{"text_encoder_width": 192, "text_encoder_layer_scale_init": 0.01, "beta1": 0.95, "batch_size": 64}
Rows from block 3 of the denoiser of a small text-conditioned image diffusion model, named by matrix and row number. Rows with one number within an expert belong to one neuron, the router's apart. Each number is 128 + 32 x the weight over its row's rms, rounded and kept within 0 to 255. All counts start at 0. Numbers have three digits each.
After each expert's rows are labels from the 100 images, of 14976 (inputs lightly noised), where the router gives the expert most weight on average: "colour at peak" is the nearest of a few named colours to the mean colour under the peak. Only what is clearly more common there than usual is listed. The data: regions of photos with short descriptions (Visual Genome).
# router: router (model.blocks.3.mlp.router.weight, 16x160, trained with AdamW), inputs 80-159
# up: expert up (model.blocks.3.mlp.up, 16x160x160), inputs 80-159
# down: expert down (model.blocks.3.mlp.down, 16x160x160, transposed), outputs 80-159

# expert 1
router.1:194110167164110158146163170129127141144156158183078114196162107152129138160137099164148152125133105199134128131116130109107178119075185162105131083072128090149172064109135115154127143151144175135117162090172169133102163084063134160115178083
up.0:110107099102135127138170187148091089210119132090132173162134157107129119107128147136115195112150158074158147167094133106085134090161127147154129148118144161189104150119122085094131141187157126127157144113139145135187158140151104180115153160
down.0:125133162176109131151086151148089192097067083171130131095162092152130126132070111108144161108128195164064055050109076139107111134175134085164150136122138123118111099128112167108103098137144173108106107134096144089150197128100160089156127105
up.1:096074103104158163138121083133136137144113139162099157150101138103125097155142047100092126108079090109119135152133111098171183109042113170118079126119152122118147106141113101108116079140132102071236185127126093129130118091123170090192138105
down.1:108086152052084067176135115056151118115084100102165104129096141075098125211180152190090140135090119137125112113106122130084099175115121192154187121093129189148109129183152123124136136110164136128126132138110136149097161111078064104023153148
up.2:116170170105127170078180094098117156116157162084127088134130118096139106129148135159150183118125138193058126123120158151095087171148149115088055130129137136133148139124158169125093152130111114085125142161105097107144173108170113098167169153
down.2:099154079073132054165147116132160120110094105150124131121172102149122112132180167069119191123131113222193144145129088120133172113117132134161132136138122119110160146120137074137096090130126087131121155131145101140126156125155135131081106088
colour at peak: pink

# expert 7
router.7:125090101168109162126147120158077138135093188178126147123180148142125141100169137208126144131144063052117121134136107078176142132106144160186146166116120096113117135126168112170154103103126158130130143108161112109091180157074143149085149103
up.0:119080081093121101056123115123184085089145112133155093158093133068159154112166095115170116124102141152113134084149117124109143196101081062078097113150154173162135108120106143139095099118165143105132166136166073167059097116109168106131057189
down.0:109114167066136137163119134150087183138120137124126133080039150035122183121150133136101097103128093143137142163131150140139108087102094089107176128146133142073112139115142100104107130113084138153141169136087107059121130106155092163121197039
up.1:053082188094122099092108066146137145108082134120110124147135131127183140119171139087096144108136140122164143118130142161111097123133195050127132106088123113143126099065137092112177105145051125126094116147080118171142152157168146120120114138
down.1:064097057063101131155157044104125121162148089131104098096186140150044172134147140169135139165126100144101128126148069135085148146140156061117115127124132075105124164085125137101192138153168153115132153144162128105149143158096097164156114122
up.2:143097182124094149181122148091111142148175097108150115143138160092108156120101158104064119114162140111162106106126134126080060151146089081126187100186222203126074155138108199154071099125134153095168154153119155100147123084098142117122082152
down.2:132127095118101108077143115154144179083098152088134089090100105118136153146115137159159149156132064137126114125062115091105188098191103095118100128173133139133190152106137073124081117107184148131089137116130144171192164107076138106169140125
colour at peak: pink

# expert 0
router.0:127111124140074148078155153141067148152166176137083203146171120106132145118126102166132128182191083125114114086100099106166146125128144172170159127122086106139150121151102130158162169081128135127101132094136163100190160099062146171157121088
up.0:194090117109141110165197093145066062194148125097078149155120221061089157108119122113074173072118147138108151144093129108062149114159119143081100129118105167173153137099166089098162098122088134119110117126114109126195143130175138132060112117
down.0:138115122104135121099110124157171144075105086172071064056134022106178171111102102168111139155148139181124054114151135140064150184138103113185156120126108149139114142116087153172126143152147117168116114180135128124182158138114122140155128178
up.1:089082088104116156104193135155199100083128177103147133152144119137116134122074154151111102133079109162145081098152104106130074132118086065133143116107095142166184101114143083108150170131104117122098102136136109157032120080152174076092082150
down.1:023123122135137093164193124101093152140114075157122094074093132083129119096114132134106073105076055135094145118145147103149145116171140070116094147110099151087123145119118131073142097139122129117139134162134080121105134092135108136159189109
up.2:094114093104153150105168121129211112046094130125115083117122094133119149127136073084182131123081149153107165089140109120140103148133166173146143107143152115150151133112113171152107173159063171095127103150092070132122080124121185103147113163
down.2:109112114130072084148161078113077158169161107090125158157121147125103166144104142157068113122107134117134110079127165170110132062164169160098117124158165131075101140083134106130127094111169099138184144122181081137099106121163087113132122143
colour at peak: orange

# expert 9
router.9:179069133169111165126135152140076130129202120094149126111175148089129141152124170083116113131166057070143151068167160146165103122165180103142161243147126130151118103097136192149114097090149130149138101159147209102090139170089128149135144095
up.0:192163088126134096126179127135165136132154144179065139174128117116129113069117112096128159149064118123138167193184157144142084065143173179034175127111133072158125075112123128124089194205147198157120132153099147120129114120103124115145134131
down.0:137121170152164161174166181175064077141138107180089128097159157118153126159126093111129150133079110104141111125131134084129151172155131156152114084164160088119154137136088103176110120101140077141088164136106139104146099092140098098101079116
up.1:162144122118157104189065116123062126161133137173132129110132134128082092112140110191123069129170149113201086128131134100140137104089051073122136134123154127117084132103168125141141130080118081179127108126074138101129171118136115098056115150
down.1:169142123167092151088105107136205103113144119111151106119157117124131120117142120045138075146175160062056151133092125095183126105058095095106126081163172122108152152130073115201119126152140178118122132122140141151130143142114124144158122177
up.2:186136112109152143157060074102093143067136143147146147129173190160054085071167153134149056154180188127129110094157162104154145069133095105159105151157129087073059107100155113095116137102152126130114107126072142166147152152134097121089102152
down.2:176135142136086082143152050115193123148117152096198087172145091155088169139141135063109074136184145121128163115088102121133121090087135144136114056151175152135110134153096069154146132147130152148067117108110165134114121170108116138135171200
colour at peak: brown

# expert 5
router.5:146067153142111186096143131179135154133112194102101152076117141091138131130137118175082136162120147131112126125099082118145158128170167170142213122114130115187147156103129139142101095109135221203090167097180143123110134104058160146110117077
up.0:111111100121130112180124116086099131102126145168179079134075156128098132140110178123152110108113084105169139145119150107118151080110123158119129127106121084143090170066155171154156140116090159185172104124171193122019107121158130128128191088
down.0:156121073153139107116102176102147181092088122187187160121145134133147128120106148151078088145140093098092162180109109120118135153178140110147081125134126139116118193133074078127107082155125117074207111130092098112161119087075110079135091121
up.1:101140092109099078138075164089141137120129156136119136125111139098150095085208078133112141142086194172088187085165127144142158119102142117108121141184181145137069146110109121141063162141128163159151133146158168120139092109160116073157080154
down.1:083094140118116198118133162134111169115165099171139132130133164153117137147177160190102175114124088138179125129088163144074128111165080128171124107211119155166099111096096137167114122094138079111140133049112118205124074091091160123119145119
up.2:062157148110154129150114138153141185086072164132118084109147153128167154149097121117152073105131104102148113148084140119131120097117178113091121142166151122104090149066126144116131178116127167164155130199176152174126173148109208084110084150
down.2:115121074133091114170144094074152149115146132106133132185099168110139159111116136174112118129168092160145173142140114118085158140164195115147158145157109146117125205076109098113115079163145119060152113070096142145118162141100048114202174127
colour at peak: brown

# expert 14
router.14:158106136165077156114144131179137138157126208152116142138166154139132128144120054173145181156118119182133110157107092110159192110119134184178166036122112097138183119172161106158156116158128176147136167083151146106136197087084169112110140126
up.0:152121104120153089104126171135137072137079082076127098138118096113142153113160128118137088142102069101129154146128148129110113163111095106096128164145196231114139117152084128088151089152095150159195118122149105107201138064208149169108147185
down.0:164132171000104098119109132142180091101136097141107085129156126132098146121145189110131109134085088179112116114116127116079150138173160119126141135137078038080190185091127105094166130149120114135117130120149160116120105170075130152140112210
up.1:107108153114139090098101174128111138150146135179120134141165144144139118151111143147150158133126112109209117143124125125078154140129113148106167089178175113157089179130165146175147104069129140190083126138130119092179135080108156145087103152
down.1:111153122092143137116159113126165172091170171026102093146112115132102091169125096134093178124126091136113140075145135108171070105149122137051113183159091118119154109120150150151154119112112173111093113144136081161178153101111105173186088114
up.2:087123151037133152174162091099128081089159054151165129084095187116142167102125162120095081116150122128194116105152113127111114178142093102120094153160154154134112132099162123086134140105152135142145072182170111136134073086156135095145130128
down.2:168112073114153124157129084142143145104135145093188133129123059168153090177127125145081086118092096120076156162146155096096141117080083193144108135137115160173218119129029147089161161084181076107168130137101125124073089058092121152129081113
colour at peak: pink

# expert 3
router.3:133119142128114127140126087129130161090128149180139121107167136113141129122129139114137090145141083179104112077142079191194129188128158186132160115130116118130170128143134147198150074085122154156114126145176118095108147111146146117089112092
up.0:097143137114079097173092163118165117102095103173197123084086085159132122097105108068102082138149085094131142167185152148121141096105111183124187119111124127114096140114139110132143161148141142129180110101124118101149063152161141169121149121
down.0:072248091075118114108098167181084110152153130121160126154153188189080150130070148171100110170151136103122091061056132137094092122132106139137112125121149108143077146116107091091091143128079147173162123135142120151149147093089150158140048184
up.1:102098090101153141101146083105101163087149153112161074146146123125101179121188125175078192165105175162177140178087080107138140120138151140142088114140122093145108145075150113118095089141151099124085094141132113144152147131111081137108140092
down.1:114125139091073141117138082116135149135135198173197210145158181080175152124148173114148165083078162077098118087110115106173060142155116138125121137068150114121177155129096162145044154103131155107075070114113141099164156128125161144178138137
up.2:139177140066148075164152135079100081113127113117120064119105138119123106076154122128152166122147169096147190133131194113143107137084066101087105112144156167126116137097143092106080100145127142121148152190142128211208131135154158106100089166
down.2:118117160127092147162146162096099149142155075193144142177106166053121138108130140145080139114124112126131126123113056095115116122158195180131136116168103135142111068121175131081144172147136115176107103083104062130145124068128133107133187093
colour at peak: black

# expert 10
router.10:142079156134056142087095147142125186100140169131130151103147117112141130126129129119114174128155048159090090103089084199192151138152167148138209084118099174137206139137124165159134053123153165127114174116158122094078152123088137139082137087
up.0:106123133135162144140116106098119159145144120076115156121052150124127149098098114090141112112128176132149152113104127155026130094160119119080105146140126173113084172106164135155111138091106161159115155158113106118251110111151123131132087137
down.0:056084108046116096144129100124121141102085153177180139132159139145181130142121195073126105113109115078110161073133109138223099126159119124081156105148107092117051255186095135140143115086148090130092131155153130122134122106115078118151137097
up.1:143126153149189133177112114093132091082169100136192067113083132135116133151130165110162059123135088069169125102107143110052156149146134076070121247132110135139058164087152190128141153054149125163176127156192156118091122081153153141107145128
down.1:051145134120122117098119062179146145124080129126086092115080108103121134061194139110165152102140037150110118091184131136138098077184163155137115132130084118128223103142145127100174108099196145085112092139096129120098145080142095147121131097
up.2:102068149097161112140122178115166111078092108157163103124128130163177123125129123143159099084091178123130137146113162140148064162119118097132127123077171135057098115114076114095089105132118083133190149158174128166072119156161080111115158108
down.2:121107084136135163101166140149182103114143132048139130137076153137149120170129103151112143127148094142126182112179103149151120122121216131079109136086061125178102154124139130104086120095153157107161121124106098073148101090108138163152114112
colour at peak: black

# expert 4
router.4:066164147121098182146121121134129171080143123129134165089125168135085151148145146130140197174118081154115127137155118110063122116121134163191114138149150180101177172113129151114113150111142132104135119100097040095114159157174156164101162219
up.0:135106133102190105171179131105164094153127072204107129196154173124093154102129190093149135141096123077134190187177146104124128062169183116091120084106134091098122136113168142096165189153165138114113136138148137207117143171161155154141145112
down.0:124129163167099144155116107099105137100158183118154110103166056148100124072144130159130151213092135133140093144139164152138120137119112176129135146109107157144174102132114060159178100135123144139032185118133121086152116154141081156114148137
up.1:128157093092079137170098104043103088111161099145138141123154165109195086092124130129102107104142204133154144149092101148099182043090155107103161117092075132208134160092130137138122164142137135094148087168149154145104073153138181092123103130
down.1:097193126101154065068112147223168151140122172121122140124158124070077125101147166121132094150141129127143131137147188115085075190116177118157105121071095119062156074125150119092153089151087102157080098137106129115156087126122080079174164115
up.2:136120116053104134139179102078086126158152079144127106133129109092126114117144165136091116141131115076184137162118144151130142096075117086082058124149173155055141131094149136140147094165140119164184121162139144145082144132132125101130089106
down.2:147150167102098100137157135164146094144083149130144160097154104181107167130123101104119146165126120150107124099141122136128187110114147139159177164166088118100137124168147184070133095090160106095088137107173106128140164113132131093190161143
colour at peak: grey