From a checkpoint of a small text-conditioned image diffusion model: norm layernorm, layers 8.
Rows from block 2 of the text encoder of a small text-conditioned image diffusion model, named by matrix and row number. Rows with one number belong to one neuron. Each number is 128 + 24 x the weight over its row's rms, rounded and kept within 0 to 255. All counts start at 0.
Before each neuron's rows are labels from the 100 texts, of 14976, where the neuron reaches its largest size: "fires on" is the input token at the peak. Only what is clearly more common there than usual is listed. The data: regions of photos with short descriptions (Visual Genome). In brackets: how many of the 100.
# gate: MLP gate (text_encoder.blocks.2.mlp.gate.weight, 512x192), inputs 64-127
# fc1: MLP up (text_encoder.blocks.2.mlp.fc1.weight, 512x192), inputs 64-127
# fc2: MLP down (text_encoder.blocks.2.mlp.fc2.weight, 192x512, transposed), outputs 64-127

fires on: "head" (41); "doors" (14); "smiling" (14); "microwave" (13)
gate.233 [124  91 124  97 124 113  81 109 116 117 121 105 108 207  94 136 135 112 153 127 116 118  99 125 179 120  74 144 169  88 137 141 132  95 108 129 135 130 136 140 129 117  88 109 121 162 114 142 100 224 138 125 126 122 130 117 133 110 147 138 206 108 126 103]
fc1.233 [ 94 183 159 144 130 135 150 148 126 170 113 137 132  24 156 118 156 122 116 144 125 149 157 150  80 113 119  95 103 190 127 170 132 150 123 134 157 121 100 145 110 127 153 126 137  85 140 146 135  51 125 104 115 141 139 135 117 151 131 128  95 138 159 153]
fc2.233 [162 122 133 121 132 138 134 123 118 105 132  95 140 112 121 119 108 138 134 115 124 149 136 114 255 106 145 143 133 140 110 138 106 115 116 129  99 114 131 135 136 148 135 135 124 121 119  93 129  90 153 122 140 138 130 126 124 148  98 145 115 127 116 134]

fires on: "tennis" (99)
gate.217 [129 151 141 128 114 166  94 153 159 161 145 111 130 114 127 168  99  95 131 141  97 164 152 168 137 149 107 108 151 151 115 139  92 133 140 143 134 150 126 116 129 161 114 132 148 121 130 114 106  93 129 161 144 124 163 126 132 130 117 120 103 134 150  92]
fc1.217 [108 134 118 161  80 172  53 157 160 141 137  96 142  92 151 138  98 101 132 136 104 144 157 108 131 141 156 123 115 132 134 106 119 105 169 152  72 100 110 127 124 147  98 137 105 150 132 142 133 116 141 162 126 123 125 149 119 123  82 150 136 139 165 151]
fc2.217 [142 107 118 103  92 186  87  78 150 135 105 112 116 111 128 105 140 125 137 108 117 149 113 139 120 126 123  98 112 149 125 118 105 140 133 116 133 161  98 113 133 117 145 103 125 124 128 129 110 142 197 127 190 137 189 127 136 142 110 128 129 164 126 151]

fires on: "head" (38); "phone" (21); "smiling" (15); "hand" (14)
gate.507 [ 84 131 131 143 146 121 142 124  84 173 132 121 110 135 139  88 128 133 108 180 133 139 158 137  99 135 122 117 128 180 146 125  94 163 141 153 155 142 109 153 119 126 133 140 122 103 142 166 139 121 124 102 164 121 114 115 144 127 146 123 162 149 127 112]
fc1.507 [158 105 136 106 109 132 118 105 147  96 133 127 111 125  95 141 129 107 145  82 123  95 107 100 149 120 125 150 138  87  93 137 175  86 115 120 112 103 133  86 142 125 110  85 144 116 148  96 115 125 117 145 107 152 134 162 123 110 116 124 103 130 123 109]
fc2.507 [128 139 115 128 122 122  81 137 102  97 123 146 125 134 138 102 129 102 126 119 123 150 131 173 255 125 136 142 119 124 105 126 131 124  95 129  84 135 121 123 122 112 124 148 140 133 131 112 136 118 150 145 149 168 138 142 120 129 109 151 125 138 148 137]

fires on: "<end>" (100)
gate.325 [ 93 106  98 119 179  93 163 133 113 155 126 104 153  67 169 101  97 125  95 154 149 136 149 142 255 105 117 136 138 126 109 113  83 135 136 145 137 153 110 155 114 119 105 116 117  87 113 128 125 161 130 130 125 139 117 150 126 143 149 131  92 143 140  89]
fc1.325 [143  95 157 116 120 136 116 148 149  72 112 163 113 113  99 145 176 116 160 113 129 131 115 116  91 129 108 115  81 159 119 116 153  93 138 130 130  89  91 105 110 111 141 100 132 165 133 113 112 119 112 149 124 110 104 135 103  95  89 118  62 120 112 141]
fc2.325 [132 110 128 158 132 125 136 139 113 148 138 120 134 131 126 132 115 112 120 127 140 153 127 124 255 115 129 134 132 141 129 132 110 107 127 126 142 153 167 123 144 110 130 135 139 151 131 119 134 117 126 148 127 127 119 130 114 125 135 133 122 121 133 118]

fires on: "head" (43); "hand" (19); "smiling" (9)
gate.23 [138 133 162 112 132 164 148 129 127 145 123 187 129   6 111 124 118 145 126 146 122 138 143 124  82 137 134 143 108 164 124 126 129 127 132 146 147 119 139 122 131 127 120 128 125 117 156 132 103  40 118 128 112 130 147 144 112  96 117 142 113 135 129  96]
fc1.23 [127 167 168 143  99 150 126 130 121 119 101 177 128  16 120 118 154 149 141 130 125 132 135 146  83 126 128 126 113 153 127 125 107  99 131 145 142 151 125 148 127 124 142 131 153 100 123 117 108  36 113 136 111 145 137 149  86 121 134 119  92 136 113  93]
fc2.23 [138 117 135 155 114 116 106 130 110 151 139 129  98 124 131 126 129 125 129 114 134 146 134 142   0 137 111 129 139 137 130 119 123 141 107 112 129 119 143 158 130 143 118 150 126 114 115 120 140 139 133 131 150 120 148 122 139 113 116 110 113 130 118 125]

fires on: "tennis" (63); "sheep" (33)
gate.180 [ 86 107 161 133 161  85 119 122  63 156 153 143 114 153 137 125 100 116 193  77  97 126 112 132 107 147 140 151 109 132 138 137 121 147 125 162 106 107 138  89 139 121 132 113  91 121 115 150 110 151 138  98 139  60 134 149 130 167 118 126 168  79 137 115]
fc1.180 [ 99 122 121 134 117 118 110 127 127 146 146 128 113 194  99 137 149 157 146 133 138 135 120 101 100 114 138 178 148 181 149 116 110  98 125 127 130 177  94  89 127 103 120 111 145 106  86 126 124 139 127 138 111  93 130 135 136 127 152  88 162 130 106  81]
fc2.180 [128 132 126 105 129 145 113 102 113 123 138 175 139 118 136 124 120 114 120 128 132 158 139  96  97 151 113 106 145 157 131 159 123 137 171 181 170 109 163  96 123 125 160  92 123 143 136 124 103 107  98 132  98  98  76 110 176 149 120 118 158 132 140 126]

fires on: "head" (69)
gate.189 [145  71 123 128 151 135 117 149 106 116 140 191 111 212 145 137 145 139 164 118 102 128 119 132 132  98  96 125 159 157 129  94 149 127 120 137 100 152 140 130 168  96 144 106  99 157 119 150 116 217 153  94 157 138 115 152 122 164 112 110 143 125 139 138]
fc1.189 [126 191 153 113 141 123 136 145 123 107 128  84 161  43 147 131 125 114 133 131 146 120 141 130 115  97 138 125 105 126 123 144 126 150 101 127 141 131 117 160 108 132 130 147 127 116 118  75 124  53 114 117  86 139 139  98  95 131 108 147 113 128 165 128]
fc2.189 [107 111 105 127 110 127 122 128 100 126 163 147 107 143 112 108  93 133 159 111 134  80 175  93 224 135 123 148 155 132 125 144 166 117 129 130 130 151  79 139  79 140 135  86 144 145 139 101 150 112 112 148 132 179 112 154 135 147 170 109 149  90 118 134]

fires on: "tennis" (81); "umpire" (17)
gate.463 [131  75 101 126 159 129 146 158 140 123  96 156 128 127 126 152 137 114 111 123 119 105 148  99 180 134 115 106 101  98 103 111 113 115 115 129 103 106 147 139 151 103 117 109 171  60 162 148 118 166 101 110 124 119  92 178 154 127 134 144  50 120 143 126]
fc1.463 [118 160 105 171 120 133 120 130  94 123 132 143  97 132 149 163 143 136 166 130 155 124 112 134  72 104 124 130 163 174 159 151 116 135 120 146 113 136  97 136 119 121 153 133  82 158  99 113 111  65 132 142 151 115 109  81  85 121 142 112 197 142  97 102]
fc2.463 [176 112 130 131 128 117  94 119 121 142 114 118 108 100 135 110 114  95 124 121 148 161 110 157 178 102 128 121 135 150 121 123 139 124 155 120 178 141 151  98 129 134 143 145 149 203  90 133  97 119 110 152  98 112 142 127 127 171 103 103 162 113 149 144]

fires on: "head" (72)
gate.408 [104 173 139 118 153 147 147 147 127 178 136 145 130  79 156 159 112 153 136 159 141 132 163 144 107 103 144 115 105 195 101 128  98 150 142 138 129 112 112 122  91 128 134 132  99  84 136 124  98  40 156 125 171 118 155  98 112 103 167 131 122  94 117 111]
fc1.408 [ 86 173 133 159 126 126 159 115 100 154 163 122 109  75 130 125 136 189 169 140 115 151 143 102 106 130 164 144 117 155 141 131  92 130 132 137 160 136 123 175 105 126 117 156 118 100 138 114 176  53 149 112 130 107 159 127 104  97 146 101 118 166 119 125]
fc2.408 [128 127 158 106 127 137 123  90 119 194  94 129 100 166 156 123 124 110 133 110 128 132 147 103  80 139 151 144  91 145 148 115  60 134 130 127 124 113 139 150  90 137 102 157  99 125 163 130 114 117 109 123  98 130 132 124 122 134 136 106 134 126 127 152]

fires on: "tennis" (31); "hand" (20); "head" (11)
gate.351 [108 103 108 135 141 135 126 113  91 128 132 122 142  99 121 113 107 128 131 176 120 163 136 159  93 122 114 120 116 141 156 139  87 115 140 123 136 139 121 138 118 123 115 153 125 115 130 129 129  18 103 145 142 138 103 167 123 132 110 129 114 156 137  56]
fc1.351 [159 161 129  97 110 135 123 119 158 122 161 112 132 151 118 169 146 126 131 116 114 104 124 134 172 153 135 121 136  99  85 115 152  99 111 132 101 100 133 124 142 140 146 128 119 130 157 121 129 228 127 133  99 136 133 158 121  96 115 134 162 122 153 200]
fc2.351 [138 124 134 136 167 141 155 132  98 137 162 139 140 137 121 140 141 111  85 132 137 120 118 108 240 143 121 126 129  90 113 141 120 140 142 118  99 119 137 114 141 113 118 115 117 110 107 116 104 146 113 125 137 177 131 100 144 129  87 165 146 130 119 128]

fires on: "tennis" (46); "umpire" (17); "smoke" (9); "blurry" (7)
gate.362 [134 125 151 138 126 135 121 110 155 120 133 115 102 127 108 163 125 100  92 135 135 158 181 100 161 141 117 133  92 110 152 118  89  96 167 167 121 125 110 116 127 105 159 126 145 104 149 158 121 136 140 120 114 128 134 170 118  97 119 115  85 142 126 129]
fc1.362 [113 129  86 132 158 115 151 125  95 112 115 154 154 118 118 134 115 121 137 109 145 139 130 140 100 134 154 126 130 175 120 116 113 118  96 124 112 194 111 144 151  94 128 122  96 149 112 152 141 146  96 164 121 161 138 148 140 160 111 144 159 136 117 120]
fc2.362 [ 87 104 107 116 156 118 145  97 125 135 152 113 114 126 140 154 158  90 177 104 135 166 133 132 175 134 117 192 111 156 143 107 138 107 102 143 166  98  96 153 114 118 120 103 104 189 109 120 172  81 137 100 130 138 142 122  92 146 131 150 149 118 123 152]

fires on: "head" (38); "hair" (30); "umpire" (11)
gate.252 [153 123 155 122 130 141 168 137 100 159 125 209 121   0 131  85 116 126 145 145 134 112 117 140  71 154 124 140 104 145 101 127  97 105 129 134 135 116 127 126 127 108 127 146 133 139 131 109 132  83 142 140 118 139 121 108 120 103 136 125  85 146 138 124]
fc1.252 [125  94 125 127 113 104 116 103 137  96 125  54 131 255 128 149 122 131 142 133 137 125 154 128 194 105 132 122 138 122 160 120 112 136 122 111 126 150 123 135 129 137 119 120 119 138 141 123 125 178 131 124 121  84 134 126 148 137 127 142 140 115 132 109]
fc2.252 [128 117 110 130 135 110 105 123 144 126 126 147 126 130 129 136 147 119 146 136 113 117 146 126 255 122 119 128 145 137 153 129 135 112 143 132 137 112 126  96 133 153 140 125 124 120 123 131 114 114 136 117 103 144 126 132 115 130 119 140 161 133 131 103]

fires on: "<end>" (100)
gate.313 [121  94  93 135 149 118 149 137 117 185 141 135 108 128 153  92 104 122 115 141 145 125 141 141 199 150 113  97 140 157 103 129  97 162 134 133 134 171 104 158 107 132 142 109 116 137 131 154 119 144 116 127 141 131 119 132 169 135 123 143 124 131 103 122]
fc1.313 [111 115 117 139 141 125 160 120 120 180 115 150 140 175 138  98 124 134 130 125 142 149 145 138 126 117 162 127 141 161 146 135 118 164 150 152 117 178 126 150 125 141 137 154 120 167 132 140 123 157 159 128 129 125 155 137 157 149 152 136 155 153 124 163]
fc2.313 [121 139 133 130 141 132 110 139 148 189 121 147 152 138 126 162 128 123 147 125 147  97 123 107  20 122 148 114 122 125 142 132 131 130 134 148 190 130 118 155 113 162 115 112 102 150 129 142 131 159 123 138 155  64 107 120 126 123 146 127 116 123 148 126]

fires on: "tennis" (41); "baseball" (27); "umpire" (17); "batter" (13)
gate.232 [168  91 138 113 103 112  91 148 160 114 104  92 123 157 118 179  91 114 154 130 131 150 121 120 149 110 133 132 131 115 113 169 126 123 115 119 145 108 180 126 105 154  88 122 130 138 143 149 138 133 143 118 119  93 117 151 131 111 116 145  99  55 148 133]
fc1.232 [131 175 144 155 109 145 105 148 124 103 158 121 132 150 110 153 153 145 117 142 130 135 107 151  74 127 136  99 158 136 121 111 150 131 137 125 150 168 115 153 103 122 186 143 130 146 122 122 131  78 174 141 144  95 159 135 123 156 127 139 184 106 123 136]
fc2.232 [117 158 112 129 152 148 142 106 149 142 117 134 153 171 110 132 116  85 121 163 119 114 118 115 205 121 138 135 141 150 149 135 151 149 160 205 152 120  92 122 130 114 107 134 106 192 103 126 109 176 146 135 101 132 129 115 118 161 127 113 137  92 133 133]

fires on: "tennis" (99)
gate.389 [108 152 120 162 112 152 113 105 110 135 149 145 158 126 164 125  80 132 123 122 118 134 157 118  99 150 105 142 104 169 139 114 100 137 127 116 103 116 133  95 124 136 149 124 119 157 136  99 124 100  95 114 144 122 128 121 118 144  76 107 134 122 154  81]
fc1.389 [171 117 107 111 142 130 154 135 115 123 146  70 141 142 111 160 142 105 130 127 113 131 104 134 147 114 152 115 143  80 106  98 147 102 121 106  92  93  98 142 143  88 119 142 117 112 194 199 167 183 142 142 139 120 131 140 175 126 126 133  85 113 130 147]
fc2.389 [105 126 106 105  74 139 120 112 154 149  87 130 132 127  88 115 143 141 186 124 115 122 138 123 162 119 135 174  86 120 120 171 121 169 180 122 130 134 103 123 125 143 126 116 117 133 100 126 183 117 148 145 159 130 135 102 127 160 138 165 120 133 120 147]